A small masked image model, trained from scratch.
Model: encoder arch vit, encoder activation silu.
Training: 40000 steps, batches of 128.
Data: trained on capsule endoscopy frames (Kvasir-Capsule), 42238 training examples, 121.2 epochs.
Rows from block 9 of the encoder of a small masked image model, named by matrix and row number. Rows with one number belong to one neuron. Each number is 500 + 25 x the weight over its row's rms, rounded and kept within 0 to 999. All counts start at 0. Numbers have three digits each. After the name is the row's rms in percent of the matrix's.
After each neuron's rows are labels from the 100 images, of 14976, where the neuron reaches its highest value: "responds to" is what is common among them. Only what is clearly more common there than usual is listed. The data: capsule endoscopy frames (Kvasir-Capsule).
# fc1: MLP up (encoder.blocks.9.mlp.fc1.weight, 1024x256), inputs 208-255
# fc2: MLP down (encoder.blocks.9.mlp.fc2.weight, 256x1024, transposed), outputs 208-255

fc1.710 178:486525521507505535443510501512473503511469535503520497524476490529494475491540455474502497480493482486506463524488473504493484502520524522480485
fc2.710 126:506486501571505472481480475487467447483458517541493533508517488501487462548468582474502530488518478481500501486498489481518505512520512531529540
responds to: finding: angiectasia

fc1.422 026:508484495490497488476465520556522501513509451521495501524501476527500509548504482496504506513479508483495474489461511504423468466481489480470515
fc2.422 061:496491478498504496510532473464485495530479538512519478457509519478471491457498564514494505503548512535547547504506503522585523494502496470513484
responds to: finding: pylorus

fc1.436 014:492517497525503472487501530483467546522514510533484501506486439474506501489507536527472541470539488555488514498513492530515496480494484504487556
fc2.436 030:503466502490500558474523495511507466490506475480542522490506573527517493500510514460525461525440516440512486506498513495466495508459502491510445
responds to: finding: ileocecal valve

fc1.566 201:533494525455498526471510528514493485510521533561525504489514550493526498531498497523475500506549518497503489522498471550519538485475504514462500
fc2.566 180:497502478489502499499481458464470511475500515524508447508494500480465501490485659486495507548515470469493518522513489484463477443504480528477511
responds to: finding: ulcer

fc1.129 046:497471503486491411480498481554507523503503480541512539528494521501489524537473443491510488516491505485512496509452473539487502467465477463516546
fc2.129 107:517521495519536564533498493448516483519498502490491425496518453532478479480499562495484508506523495520504515495501538469525529487522500527480473
responds to: finding: blood fresh

fc1.387 045:547507473509506472503523464500489508524498488545514562545470480544491485521464503488489504459500485496493512489469471530480502442511439487483496
fc2.387 097:462451495526536509495477498505532476490477480470489406454548519474472493515535570476497497538488505506544528532505540486497478524490525483534545
responds to: finding: pylorus

fc1.625 191:492502527482492484543473524495505535507457470515523457512481526502484460526504455534528492531509445451474493478531505549483470472532502486540546
fc2.625 130:500514519509457518483520549467525491505493524475472516539495476466503503461515419520499521473510569509499554520499484522499481476505460500438476
responds to: finding: pylorus

fc1.286 180:504494514480540533492509447476492487488516477510520497457488511508527488485487458488480540502471504486482479459520511516503485525514507499464498
fc2.286 132:468474529478483507470516491527473520491540491481516515518508521529511526474478548514505510537516491510515543463516492510493485473494495535510513
responds to: finding: reduced mucosal view

fc1.618 014:497503476501555536488523516491485480523483476516557477512453523519488509512514536488514493489530480487517530466469526499483558437491494493469502
fc2.618 031:515473488514458458490485489521513544507523526526449509476538477495519497505486567501473494514471505539471484535519497516497460564507506483535504
responds to: finding: ulcer

fc1.686 174:548464501484491500481490499528503485514489525487489499523516514504466475498501481473533519486543524520472470526525487504549515490453453457456482
fc2.686 117:467454532497524506521460503474512532490480508509463478480489520526488482514463610481519477492459480514558533486495531496508457485488538539535497
responds to: finding: ulcer

fc1.128 014:524477528504449511489532528503509505503493516518546512480503540530507515515501517474502522528487527462510504506494417537477572486478498488484529
fc2.128 031:500520477499557492487481484499488497514493496503460478522506447468514488477517514532477491441511456548503505482506548474518441521513502493532473
responds to: finding: ileocecal valve

fc1.709 006:507507512508465469500514510487496494520518548507507499512504483504500506493557518458472481504481519500513479511505432470487505549507502509521473
fc2.709 012:489491491503532530491478478502495509495462450505482507498529525517520457517460471544533497499516500482496513473492547522523485463497486486482531
responds to: finding: pylorus

fc1.497 020:466503496501501510502513504475493527502500500511531502467505502519498501563488472469485451516493511486495484512481433534516566485505501504502503
fc2.497 047:528479518494521483487494488521493480513505491513475513525493487475502505431529528527529551489537491516497502486506549465481452491502499471504524
responds to: finding: pylorus

fc1.552 174:510518502478480503460542469525535474501533554498473472533545450454502503506483443543460525448525480495454506492521519565506543507550525499506549
fc2.552 118:494514465496497484519511500535468522500488461518498510512503494479495511450482527523510483546463507471489460524557484473505501515483487486502468
responds to: finding: blood fresh

fc1.103 166:527511519475494496506487518534476478522520502474528488485502504483497497477492477503468539471474511502486491515568472533502484488474457509505494
fc2.103 131:541490482523470516482481476488506440481476512512520517473522505531480521556486502455550508485536476517525506512462521485525496490523513503512536
responds to: finding: angiectasia

fc1.323 007:503484481486530537500500500513515477513491522501542499521475508505495513516475556465498509487515494451524503482489548480460523494520481471483465
fc2.323 015:492524507521493456493510477493496544493479478506446479477526477509508496516526530532502492507506508548459499500495484519547479509516504547523540
responds to: finding: ulcer

fc1.602 044:504537455490443538510542486471498475516510529497572493495492521539500490514520482468517490497505503483515497511498423485508516515468461488496494
fc2.602 084:498424525540544484482448499537468512485476491501415497515505470428489496475490492532505532497526506526501524489501540500485497500520534506486524
responds to: finding: reduced mucosal view

fc1.578 163:512504467494492533501515482519495539503526531542467480517543499532552502501510473506503470531490568515479499448492497519560513471512453513481545
fc2.578 119:518495511492512491502523509493543446513476476502520468478481476480489534512463422492480482487517508490516487500525508479506536511501484496452496
responds to: finding: ileocecal valve

fc1.334 034:529457453526557462477489509497498483524504516546501509501513486526500493493478506452471526487517479507518506489489486524448501433478472528486508
fc2.334 073:479517518482474542504527477512498526496495467486510475509500520488476483499513565540517484496489516460517526527481517480535495542488505447526522
responds to: finding: pylorus

fc1.403 178:485475482455470485499487490505492504504498552505555494475545498483524488525544433518472497526525512465497471505465487516478545521513453500508461
fc2.403 134:514469492490508523497492494536513465464503492511511570520487499504508493490465635484544501544493501504503531471472486486507527489462482482509480
responds to: finding: pylorus

fc1.140 190:475497508501453553472506511481517483503497505511554456526508452498522532476537477488470511514482501478509491501426523500487476525505534500474511
fc2.140 151:509478496481525476515457537473545508487488522516495553538510448489487524522516564476477476549493467531509509518478474523492496507558531493490458
responds to: finding: angiectasia

fc1.139 195:431506511536543551546479532474509496502519508462504453502488490518520518528526477520482470490470505461536529490462500552492505493538502495502508
fc2.139 150:521422488514476475472478472478520490448524503514505530518491477485548503506492596481503535486489510550525534497537512515516446517483496514465526
responds to: finding: reduced mucosal view

fc1.258 046:481486456492478519513511495522492514505480456503499493520486515524488511536476467548514502520514513524539514500484553517488458466473513486510487
fc2.258 119:533498534509534485460497477488512505505521542541497498488497466473510487488515544451472510506485494490463501524509479499504566502519494511485527
responds to: finding: blood fresh

fc1.609 034:500468508519498552503487519488501491505515524520500496486467533488490500498491535444501499507516525509496476528473512512459510504486530546498463
fc2.609 079:483539481462505451489509471505499507527486477478508484509543443523537490498531533561493504494484475472518500445519499503565488481513450435523536
responds to: finding: pylorus

fc1.425 034:508503488511455553516493456495503499483491485485534530513491473483524511502453559493501513480512482516472507485500497510490440502512546481482451
fc2.425 064:495505499485558438474511532512504495499497501506471455473499530497478509482551485520492500514487513472529498519482496483512536473500472528498545
responds to: finding: ileocecal valve

fc1.492 219:488491494488548534489500500484512470551502481477513508478506487516485488514519497438497511518504478474550523486522537513501499549455513491504524
fc2.492 156:537513509517484466530476517482523534490496512496496491507486523513460508486513553527480537484498493493521499514483480487503507473521440477479473
responds to: finding: ulcer

fc1.260 050:507508482502552459492516480560502509521494516529548498518477476528479489523503483489498559521491479499532508524481591519456454462478503471503520
fc2.260 101:509431513521473526483482473453514493515511470482460487495546545474493498513465582498471450492514509502491515456510450504529560536476483536474495
responds to: finding: pylorus

fc1.372 178:463569492485468522514484488493499470520492497544486484522561519489532492534462508478474510505483486464479513486456499547497433495511533514477500
fc2.372 148:552476500495534505462495483479493489474507524494539526496481497542499502479518495553539500476493500518513510518528540506524571489513459504519528
responds to: finding: ileocecal valve

fc1.519 024:491495530503575445497525495508511512510505530526481506492480532560490498541514486447491503499471489473493488508499489565509594490501475492506499
fc2.519 056:509494473492455542525485513490491486487474467483530510515510461434529498471487540541513487478531503540513494470498507429474417503501524501497496
responds to: finding: blood fresh

fc1.475 021:472501504482474526526525509526477475495522537490505470508516470549507485494531523479496476512491474538500493480499562482544505520517497502536496
fc2.475 037:497526501505521467487476505480532533467470478489505529503473530431506510493475473498502530480528515475497504531515449509464502474507486513459526
responds to: finding: ileocecal valve

fc1.732 024:508524492508440530499542502490455503488503474493484516505501500519502482432467528471510462451515500561492490461494488489506453490515485501485486
fc2.732 046:464497484490544472512471510507544497501501531518502497484503501477553502546547479521491507514453485443511524558498498509488526503487537502533487
responds to: finding: ileocecal valve

fc1.178 024:528472471533503544504509477506515482504501505521497483505501537551500518550479522490499547486478510528506511499496494561468444478502525492508467
fc2.178 051:466505509461511462491499516529492524488497482492505507491512457432475476461522521481507473484547481463522505506475517439515535520538491497455541
responds to: finding: blood fresh

fc1.197 034:533500465475539458495514475527511509512532531531503493522485507511481491514531483497495547493469484504516482522489544518495437475508496456493472
fc2.197 076:477450542555493515494477479486477500506452458493500479511524498494474507504449562485524468501566523501491518496489477500480564492492505509485547
responds to: finding: pylorus

fc1.106 193:494485502511471467487520491517550520546518486519488503519518462498494491518515461490489497469457525491488533504486539462494527458522476517467502
fc2.106 152:493485475487521479484499539501491519518506502512481554554510508508496513498480582458547499517497488531487583552563481483504487521465529543485477
responds to: finding: angiectasia

fc1.97 178:502507510492472534489462500462477545465470542505492493516512503477502491478480480465493496473513526517514515511462505500483472506513507495426544
fc2.97 108:496498509512497494527543492507483443462514533452501469510452488491441514577512492497493490446507483464454487465539491482522537519482486512532511
responds to: finding: angiectasia; finding: pylorus

fc1.230 021:497465487494549462471521510494503510530506462519514505472543521507500518503487521508486526468541504498499491481494534528509473460476428494482534
fc2.230 045:521507497523469540533477496503468515492484529491484501517460474499517470500519519482510485517440469516507524509510490482468530516510545503541469
responds to: finding: angiectasia

fc1.138 023:514558484497479561536501519503471495492498507473450517491483468527484493483532456505508488512439511518477510455515525479488541494516494499530500
fc2.138 041:463437501497506444490494506496535491485490520531532476504514529461488547543454482473518497472588482500516489548494477504531487504499504497461516
responds to: finding: reduced mucosal view

fc1.34 031:484471531490509471497480505486488491496540539520501465491534477473494505493471489488506496528534502499495505494478423505518577555499500490512498
fc2.34 059:507533473533506557482527500523492502519470459492496556497488542542510491505559479497484496504458506487490490508515553505489430447508520512522497
responds to: finding: angiectasia

fc1.261 049:526428469514522508521535463512478529493535503486514466524547461500498499484518449507500535513523492515508528490451502484479497509490550493494485
fc2.261 118:483554526508492494472475506499528490501443484544487537454461580499486522532476527484504487480467520485482502542497508522521525479503483482469493
responds to: finding: ulcer

fc1.49 021:485463496510553479505535473493519536512510492527488494481458545535489514537484502473502486472492481501504503496473493554478552468482468476499525
fc2.49 043:517509498501485506504475519514476475502483500498531507548533441477516480474501582509497511538511517506509485514508516444495447516499519491497499
responds to: finding: pylorus

fc1.353 047:525484486498490411491493530483482489513509548540530503484571487507507505548480456498492533498493494475545470484483517474463460468485495504498531
fc2.353 116:473509510487520568497509478515514538514496456443469493525443508486506499454516515487493465524505496506470543522487498539531526535473479494500478
responds to: finding: blood fresh

fc1.701 189:488532522495466505512511485523512442452504513512523473529479568480510489459491490498504514496493609501470483481509473530516507476526538482482538
fc2.701 106:499462487491480490512509486463443553531486464493523489501523484502498492502512619514512474512545502513505486492505520488505476502523492476507481
responds to: finding: ulcer

fc1.428 035:475441505498551465497433486475539484517510494514481475487501552513500502528532475480509585520507504498516506501494473526468516493474528481460518
fc2.428 081:513539483487473512509552518518438548502488489509527549519475447515474498480470551512472450513486479507469478502484532498536478489504467461522486
responds to: finding: pylorus; finding: blood fresh