Weights of a small masked image model: 8.32M parameters, decoder layers 2.
Rows from block 3 of the encoder of a small masked image model, named by matrix and row number. Rows with one number belong to one neuron. Each number is 128 + 32 x the weight over its row's rms, rounded and kept within 0 to 255. All counts start at 0. Numbers have three digits each. After the name is the row's rms in percent of the matrix's.
Before each neuron's rows are labels from the 100 images, of 14976, where the neuron reaches its highest value: "peak at" is the part of the image that holds the peak. Only what is clearly more common there than usual is listed. The data: capsule endoscopy frames (Kvasir-Capsule).
# fc1: MLP up (encoder.blocks.3.mlp.fc1.weight, 1024x256), inputs 86-171
# fc2: MLP down (encoder.blocks.3.mlp.fc2.weight, 256x1024, transposed), outputs 86-171

peak at: middle right
fc1.191 022:087115093136120165103131136129118175133133158096151112134211126133157111063149036094144108118163163136074202109064118124162151059183140106106087115115167125098094152168115116103117116143128148219177078173092141130126122154088070092177116144182175145131120121
fc2.191 017:169102157140148101179128112142154119110152052148135127086132105158062145224111208133114105153108143065183078113143084119104136124056094143181152126169097104153148062055103148133146163159132102063083156098129119111134141135160183151080108153118108111134136122

peak at: bottom right
fc1.722 126:100152168150174145128085140156107117132112111124160145134107109129088073166095093111178139108177116148132122087102099120113139120124182081144091186076121114131148076144131155189158152159107144186155089201124191099113087140121187113045135119157135210167146166
fc2.722 117:101165111152209129094095150134163107089155131133136127117143124148191112084220158144078158093099074140145074083158182133199084148113110142154130106184067079152146079120093128087102138150131101141105140115093139104102093154152158079081153142120117103151141077

peak at: top centre
fc1.44 013:118187193125148104099131106110143098187105132144163134101140189141105063099112127090164177147172105153140165114143105149171170111081159156138125062142141138119077099146094082073135062131086106185079151123116096126127128154139118195073107143104155136095155126
fc2.44 010:167110096160091116143121156161131143080179116112108112147142059109097182192124105127058101147072130065133091126108173116066107142170137151115130181173113132151168161102132183127091219115126122098180101166122144130139138137125145117149155093160080133198091139

peak at: top centre
fc1.650 026:175153126166149182142100080125112112118098175089137211139088160123147118075078136113129151143144118090120116161161034153129129071069120120134150140170152115103188139140116088129136120105094120123126158122084122085150122097093127126104164118080135088193115154
fc2.650 019:070140110062113085108126141128119133127149123158097087135154094132104157198166134150099114118119121162111132100099216129137165162158116143111094146099150122156054109125120161133117169163140136140152092130171143138105150120193142154160120147182092188077125095

peak at: middle right
fc1.521 131:186164130112148146150079115103159123113196064090100118219130115118104115100066097132183124113081096125139126118146152142105137144112147118124120086144241082100134077133137094171148090136120118127128115127172111157158146151117160130110147095159152108171117082
fc2.521 141:133121055154135147090163145152126083135099212102135169118090124161154109175169133111068083092159134123082091121158113134155111094128091192116114107124100161120129089123117108127170148136127125119152146114155137111151169096105091044131145106101094105107111109

peak at: middle right; bottom right
fc1.725 071:136188140179120164099145085132118153089158150104127117093136167097136164138124090137142149124133133091165126113166177146055201153173104130168158138113175122184167130160098157081162085121100097143126120100185170118166088126076138148172098105100114168187125179
fc2.725 064:107140143111134118186056145173157145128129077116103152063148129095087118178167152134121109159114186145078135084100151107163088139125123157115162136119078097099163181108130149124141126130109116139143115159092138086158139152187111124129094112152124144135080135

peak at: top centre
fc1.196 073:176093185141113118094089141103128135148082151191152185158065095098132170103088149255111149138133092139147098072200084141057102138160118105139150128183126103201197100096097126127109142059127088098092110086096118166104135157226142145103201143130088134114146135
fc2.196 053:077197072146124131194153145156115133086156122087113087113150158150127096158151132049127129119112124134126126171089169103151149097117121162125056140096144154037044178193158111093140128201127144154182164186153136117147139095012106084148109109144160138151126134

peak at: middle right
fc1.145 073:117131165157130078121119172160192137118148142110139156085115154142110125095178152131093101105074120177110087114190126091150130000191129160174157145129138107122131140153076142181187081070156144151127110142134092135123080070154182128109130044117105178115197148
fc2.145 069:114157118081128151171080170082083120144211062124104078153075146152108125186082150157150154096133153089135110133144183116070137184144107147150112093137137114090141197150139132102132141090136119162170139134179115106117176121138101154148134130114151088141101100

peak at: bottom right
fc1.636 103:091109150086131106168150128123106147129187107152108123147066163147155072091111139134121126118123141127144123124214150132162144105117054150100148149200133109146095126194103171079147100192111126127159106153175149111143142098120106104102123144168074061102062114
fc2.636 102:074151156158162141123122166088098150093122163099103144202137097206184154124134108143139083111097142121149109047086080097132085134130091125135098099143107174082168081156167116095114159147117115099095142118123070125123116146113177136088102097158122178107164159

peak at: bottom right
fc1.678 035:128145164125132143142116074106159142176106087132151090136108162094085110129159184119119101178138097154180121160146131141139199091124110105159163073098120132065130132094075141117132147079110160170107100147140110149129153143128124105115059081098119122089164168
fc2.678 030:162127118139132082115101158145101089074146151109046103127115136095171124126145057079160148139081161088141148144107155121099096166133138150128152181179119114151138166168147112160134129144158068102186145124110148134171096161154139161179153147168146125172103101

peak at: middle right
fc1.287 106:134132211107159132156174101137158152097110135178154141098161084143118089124125146129134142134143127076106175067086139151198122116099139096114067136112149154087125093160120139217120127159141130170129162142086081121116169080148089124092108151134139087092068139
fc2.287 102:112151134128066127145072102094145074152083126085077152135123078163145149112124187156067102074113153168144101136087084112074143153111108141139126144145151116105164129108149098122145152138141130113094153123093128099046097132156113128121161164149116140119164127

peak at: top left
fc1.279 050:141181149129114183130146094159092128150138167153167089126144145143148139089121147086110136120095149117175178109083184094150163143135112136119097076151135094120113110092120081150146162134134095182142110147116108162134153116121101183143067110128186136149124117
fc2.279 038:130090093068170079147115092174167106108108156113093137138148142085145165118137099139093110139179146112069131140132157147105147112156088131104132205127084149169165086176088202090120156104131142051104123110169123141076097109114141093130186156118040106198137091

peak at: middle right
fc1.87 145:096125120148105156132156154116149107141131150080151096065163055153148157164138125147166163145176116038106070083167146158112133135148118159177113166183111147138093194165150092149076102094093130109124122151163149162161155163129120144139102123176111096116159150
fc2.87 152:096102102114122064131099104163128106138086089107147136108118183130157167089103111104112123126118216175156177118103122124121097123143110075134077172153098148143098099118083205134136159171175126157103122144133124146143114131123210157064144141110140164146088116