Rows from block 9 of the encoder of a small masked image model, named by matrix and row number. Rows with one number belong to one neuron. Each number is 128 + 24 x the weight over its row's rms, rounded and kept within 0 to 255. All counts start at 0. Numbers have three digits each.
After each neuron's rows are labels from the 100 images, of 14976, where the neuron reaches its highest value: "colour at peak" is the nearest of a few named colours to the mean colour under the peak. Only what is clearly more common there than usual is listed. The data: capsule endoscopy frames (Kvasir-Capsule). In brackets: how many of the 100, against the usual share in percent.
# fc1: MLP up (encoder.blocks.9.mlp.fc1.weight, 1024x256), inputs 0-51
# fc2: MLP down (encoder.blocks.9.mlp.fc2.weight, 256x1024, transposed), outputs 0-51

fc1.572:142091132127125113118106134083139109177196115107132111171090133120108151140149057137158133154121153117105132115134109124126143149127120125177107119135140104
fc2.572:137166141115121135128132133170117147095074150135112153081165118126128114119111176123107140107145090127143119137124145136116135103114144124097154140129140144
colour at peak: black (78 vs 6.6)

fc1.253:152067081129122118117121090124157122104115145110170126138138119137145102103121141110134131113189158160125133123107113183112080156133098124136163101119131143
fc2.253:115159091104122137144131155168113116102127089147137162159135146075142091110087135169177151116108175137139131094088107124127144095117119136136127147133145071
colour at peak: grey (47 vs 8.5)

fc1.643:146128134108148167096165133133105141091158094109137139140116142095093105105154144172136150109128145122134143139132135168141114114126138162081165116129145116
fc2.643:123129122168085106150080126116147118147086178141123114128141119160152159162099116101113107139135093138134120096154137112119149128121110103154094151128126168
colour at peak: black (65 vs 6.6)

fc1.274:137114145121098118135105087069144106183128118137143144149144128142145144130130047098136147126086119130111135142125156084150128141122118123146069124100144136
fc2.274:118152120094171113131143159201107133091111115115139108109105141116135129125137168156099126133156140125151124127126109169110123144112142142114166089148126117
colour at peak: grey (35 vs 8.5)

fc1.14:159125148145061121116110151138202125146159131121119127157101118091098141111153041158162139117107124128119116112140154088141137167106132104150054100086154132
fc2.14:114117111099186100141124123116063116115103136145149116097148129148147145135096190075100125139144137130135145146102135173089106082135159145125188145169132135
colour at peak: pink (28 vs 0.6)

fc1.388:125082106124113108130093088084169109135143149146140103118095126125108118145105140139114110095142115143131090123113120100136151148136142127133108156117090135
fc2.388:156145175102139130158142135134085114110116133078143138138162145115137150124115112103163168141171111126157161139116154154128075121111143138104108133140154127
colour at peak: black (77 vs 6.6)

fc1.154:120145120129135111142149170142171152044111150133131117109176106129135143153084177112107127101134110136136111132131083181124118116186151179079139168133122136
fc2.154:105109122139132144116120093134111147164164100131098136165098152141139118108164105146137144166145155131110146131124182085100121113105095068163114094140128133
colour at peak: orange (48 vs 12.6)

fc1.397:133104164120155146093122130152111095137136138100132125157077155159090087124131181176162128145092136119113112098118134117136124126100130110058090131144138091
fc2.397:122153100122061097139115131099135149144110136132137143103146101092148127147130085093102090115140102129139143157132137163113127142129125140183128131106132154
colour at peak: black (94 vs 6.6)

fc1.19:133117124111063109118133156120149128161153089127110153122105100145102123108139131137136125082128142110126152138127145113145145114118127126118130115104128140
fc2.19:125138120170179161125116109139104102094093165137132091126158154112136137142106126115132128154125115152112115122155130146091106131138139136130132145148142118
colour at peak: grey (52 vs 8.5)

fc1.541:129120110118155142125162094153145138152100147121113099072133112172126152103134192139087133108128152118132156087121139145146109099109154145160178102130125109
fc2.541:163123134142091112128093160117114135111185127149151165165146133087138124111102101125145130147129093143109115176151146110121166141150136098103099186104144143
colour at peak: orange (46 vs 12.6)

fc1.303:149116140122150098112124143174100141133185154126099163132093099171128123125160087164127128078170130134132124118125132089161123172108114082103176108129137110
fc2.303:093121114152111141138113122083144123120085116100144085112176138104115144142088154087124119176128123130128130114116150171100112084156158137140094156150112133
colour at peak: black (30 vs 6.6); grey (28 vs 8.5)

fc1.659:132121126109185095105113107117206115149114138121120110143100113121125111120119237090123106143119146128115110099117141118162143121142108143118095140147138110
fc2.659:121152144146074147139146138152059118134132111119121157089137132108126118138135058162139135119126109116144120163134140105109125139088157105128133098103122119
colour at peak: black (73 vs 6.6)

fc1.681:151145112121183069109114115122177096159179098095142083143136171071134124139139134146144125186092157125135126109143127126156147109125136168092120096118148105
fc2.681:138099160130059170124142136136076132117089180147131168115129097137115131114097124105119152091147084121157102141090147115108136136113131107164142157143142155
colour at peak: black (55 vs 6.6)

fc1.271:142099143155129146097103159152166111165167146089130118151071133157105146128139074155136134165115113130103134084139146107167155133103101102114102135125149118
fc2.271:135144120097132094150144122112082138104081165134122145103168136094119132124123174093138144128131112115147120164117124153074094114121168151151148108142129120
colour at peak: grey (41 vs 8.5)

fc1.204:140102171128141147101126140148074096144190143091132106165105135117113121110114166125164097172075144129100132123137151168162150117099126104100076113125132107
fc2.204:123156102133084111144131103095156139137064128140109144104131136123112102150142106140110145098166105128151123126142118107082100154130120140151155134143165145
colour at peak: black (94 vs 6.6)

fc1.207:120136148131153129122123126134179087144159153132140097146157127135128155119122118178101123136123113140126121164140119147087130089104105089124098129096147165
fc2.207:147143101098115131109154124159104181115128103148174209114153123159123144131121159085163147112119140134082102097097127146142129141106101134119140120126118113
colour at peak: orange (40 vs 12.6)

fc1.701:124143117139126158140159139133164110150154116104120156125134140167101133109135136088086174181173147119088197123115152172124163143128108138125143117116148115
fc2.701:117158115133124110159132121099111156115133119124091098127136160099147135175125148164165124116121114101102072143158113147152098115106117116110141113116098102
colour at peak: grey (26 vs 8.5)

fc1.493:142134104144101117146140169197116131128144127090122096202108118163138157132104119154129116176098111136138184083124124183138149153092111124126121159147132126
fc2.493:124126155127153134117114096056127129132103138145129129076140123084121114130141128103127148122167148116118078165136141100093095106146163125129150081118116119
colour at peak: grey (32 vs 8.5)

fc1.121:143108092114116160114109059097108122159125095155137121115083136120123120117144130144144157071123147130133144120136115060150129110097128157097120073156156137
fc2.121:098131164155111107166134166166160116111132169109128140137176138112128155139097122118111120174173122104141121119126155187135143157118127128143122176118133134
colour at peak: grey (25 vs 8.5)

fc1.408:140140143126145134120155135103146133100140123112105136224119085141144127109107137150108143135110114121114168133135082082132134108143131070196068127126124138
fc2.408:114127112130117116142119116171115132141119118148142103048153169108123141158142112098125127138136137126131081112140174178115126148088137166090169117113138106
colour at peak: grey (28 vs 8.5)

fc1.155:094150093143146111124093090131134134120089096142168164145125163201118140122138123133126118176117149123141116139149138129120149118118188104106111140123117065
fc2.155:147110117098129113091171108166134075144144160146095135112145107107140147103141126104111153143100087111125096158119117138129132128137065159149139152160129158
colour at peak: grey (42 vs 8.5); black (39 vs 6.6)

fc1.11:136115089115129108131167115095132105150163097132150143138149076152114130147138159129154138144137088128138139137140114132164143165144111124188126076152167154
fc2.11:096109140100135142169123127099150164140117078096104106159137121079129124139121158148102138119129119121134125095117147161119150112058185100105141166097187122
colour at peak: pink (36 vs 0.6)

fc1.363:124112154154123141129143097152106093140114145108127141143110117131104121167133136152151171095124078155146155140146127143140145108092138134118123130140102089
fc2.363:134156145132122138130102127084156144094161147142132104112082142123135109103120101120129160112159162174106134097143120125120097135135158172101122134090099154
colour at peak: pink (39 vs 0.6); orange (30 vs 12.6)

fc1.444:127129125121124073147131118068118126108106143151119120197127114140137144120107153112141130091131133116103112161146114152141133186105111106156105080129111094
fc2.444:110141125149120170123139133190131118137144118120126128068116143117109093142111114149122114133138123118140134101112136108112131087142148149097155197122153157
colour at peak: black (67 vs 6.6)

fc1.77:088114148151089119128151147080116106148110116131090112080137165162121114118138117163142125122150155129148146121130099141121114103099153148143134171156134122
fc2.77:134168148114120140150084127184119118130134107126183150148096094107122137131141105089119137132094140126115160157091117111130182135110119124117114089115151175
colour at peak: pink (26 vs 0.6)

fc1.502:138092134119150127104105124113173097170172132067143106185110149128099117131123177117154118196078160143098137070119129171150153098101123129076129160159140093
fc2.502:138163143130094131135141121151079139124083139165092158084137115096148115129143092169121125096168080101155104178138142082109118164114139128166120094109138147
colour at peak: black (90 vs 6.6)

fc1.672:141109146120114130103124119127096099138167135086135150166110152099096120121115198133141103167086157120100129143093144138139149103163111086105125127118125116
fc2.672:099173127117127129137137141132143136149091123157104101102141095124148104121140074135124130098156124142156110100159124126128112178081151150156131134126151117
colour at peak: black (83 vs 6.6)

fc1.380:141134178124133119163169141152144099136136106139088135113150085187143113119087132121135124125122133152134095151156142121125132119130118109140137110119135120
fc2.380:144152108058069148154132120097090128121137107147159126123180098078103109112130107121127139130129146141150145077137125134158114151106106122130121097141169100
colour at peak: orange (43 vs 12.6)

fc1.142:122178133082130144102109080138145106130148149128141137137111100125113109161180108126114135141145099116148116142107120142143136187105113153161129104079144124
fc2.142:129116099111089119154124121128125096134141143184074126124108128116154115117095140068153152121108147147104125147094104111133159111153101099137145137096120155
colour at peak: grey (34 vs 8.5)

fc1.127:109128121120152124148135123136160119095110142123086144192163127127147182126102128107091116138160135142120127107124075153112111102145163129252165127133111150
fc2.127:136139112130135133117142127161099136117151089112162136092128118128120083128121124138116176116095107135143155180162179116134135125102091099045099120121127105
colour at peak: orange (45 vs 12.6)

fc1.406:144152113109163099115124149170168126147146106093148123152136145073093100103128128181129149195098128162123132138148125140129119077143124146089128120127147105
fc2.406:133108150129095165139129114088086128125095172155114121125138140153165149150100126063119103086166128118130110109114167114125133145133147102161147142132134148
colour at peak: orange (63 vs 12.6)

fc1.157:119111155103100137118123160112062133159153133102145145088164134124087119125133178146153155142133123106128128111128094107086124122127124123164120123163127124
fc2.157:172132129129116125137120109145178135123116136132114117167072109125187140138137088117101088131105120175113125114156145129186156151146124133112135146085140138
colour at peak: black (93 vs 6.6)

fc1.727:143160132123098126149116140113184117154144107157141159149111145119110117108159026173136167165106130122155146137156135102098133138150116141136096094118127149
fc2.727:124085102133152136111129129145092122110121168129120085113151150134136151144092178070111089101155124126104131099106132167145126105139143125130164162145143121
colour at peak: grey (27 vs 8.5)

fc1.16:149132099131111073117139131049152120118126133112137119183129108150116129120121152120154120068094140135108161134160084150134127138112130114108132087124124126
fc2.16:118132163158126176140118131210113114118115136131108113083124152110133125144087114149119126158165122115141089113112171104124158120129146155130145184119146150
colour at peak: black (33 vs 6.6)

fc1.505:137093131141132102111134187156105109134161156105107110133073104129139147134139078150124114120093129131134184133117147104164160148091116113210110111105130134
fc2.505:123143122122128139149110081103139136135111109133145141113203141122095119112127161111149152149160124098111086122133125157073101099148178113076153152139138116
colour at peak: pink (59 vs 0.6)

fc1.159:144129120112115102099119183110194125145148125136127196121117097133157140115136067161093121110127143137106175150140099123120132126148123136031141107124120149
fc2.159:118114149148139156145138111169078130102116142129113047131152162117091132142091166082146148143129128128148081102117166134112126119112143125177134154143153106
colour at peak: grey (81 vs 8.5)

fc1.508:150096151136143140096125159131092104118167156082120124205076167118088125119112215139153117138096163130097121095106133151181159124109133068135081132144130099
fc2.508:115163127121090102152135098128145141159097123146118142082156088122141106137148081138111131120146089126150120152144128126082105147110123162137155132124161153
colour at peak: black (77 vs 6.6)

fc1.576:136122154137111124101129152134085102133157129081132111182083161136103132151121154153132136135100147090122140101116115126156166109095126112146125132153143097
fc2.576:145154119105134117126113118111162147145110158153115154085163096111139109124137111105121129118158109140128112160136151159090117143114142125122143143120134149
colour at peak: black (83 vs 6.6)

fc1.700:104112163096119124143114138138157120156106073163133138103131110137137090122092129127117120128135069108145089141137143147138167132176100144136128163187120073
fc2.700:097143117168139109084103092120102104126143164088141134104135176155186120148191131075136177140135153098100130125124133145119115162103181115097110122115118152
colour at peak: pink (30 vs 0.6)

fc1.213:123102149141179150106136092091149112153164139091141105137120111106117112118151155110139149158110142117109124124108141116104127110136114143094139129125136127
fc2.213:146158134094087110131139161162125134117093112156131155114133140123146141120119115146112119104126110146164123127144098132165150154097137121159103092109124113
colour at peak: black (58 vs 6.6)

fc1.525:128128167135134133141122104103083151144117126146115143077150130156156127116128123136117144048164110111108106150146149088145128107127108071078170065112119127
fc2.525:107110075145122126111123162164166125102141149099114089161128107113106143153107130102108134179112134152156149096101110185120114144147147171168102210165131143
colour at peak: grey (77 vs 8.5)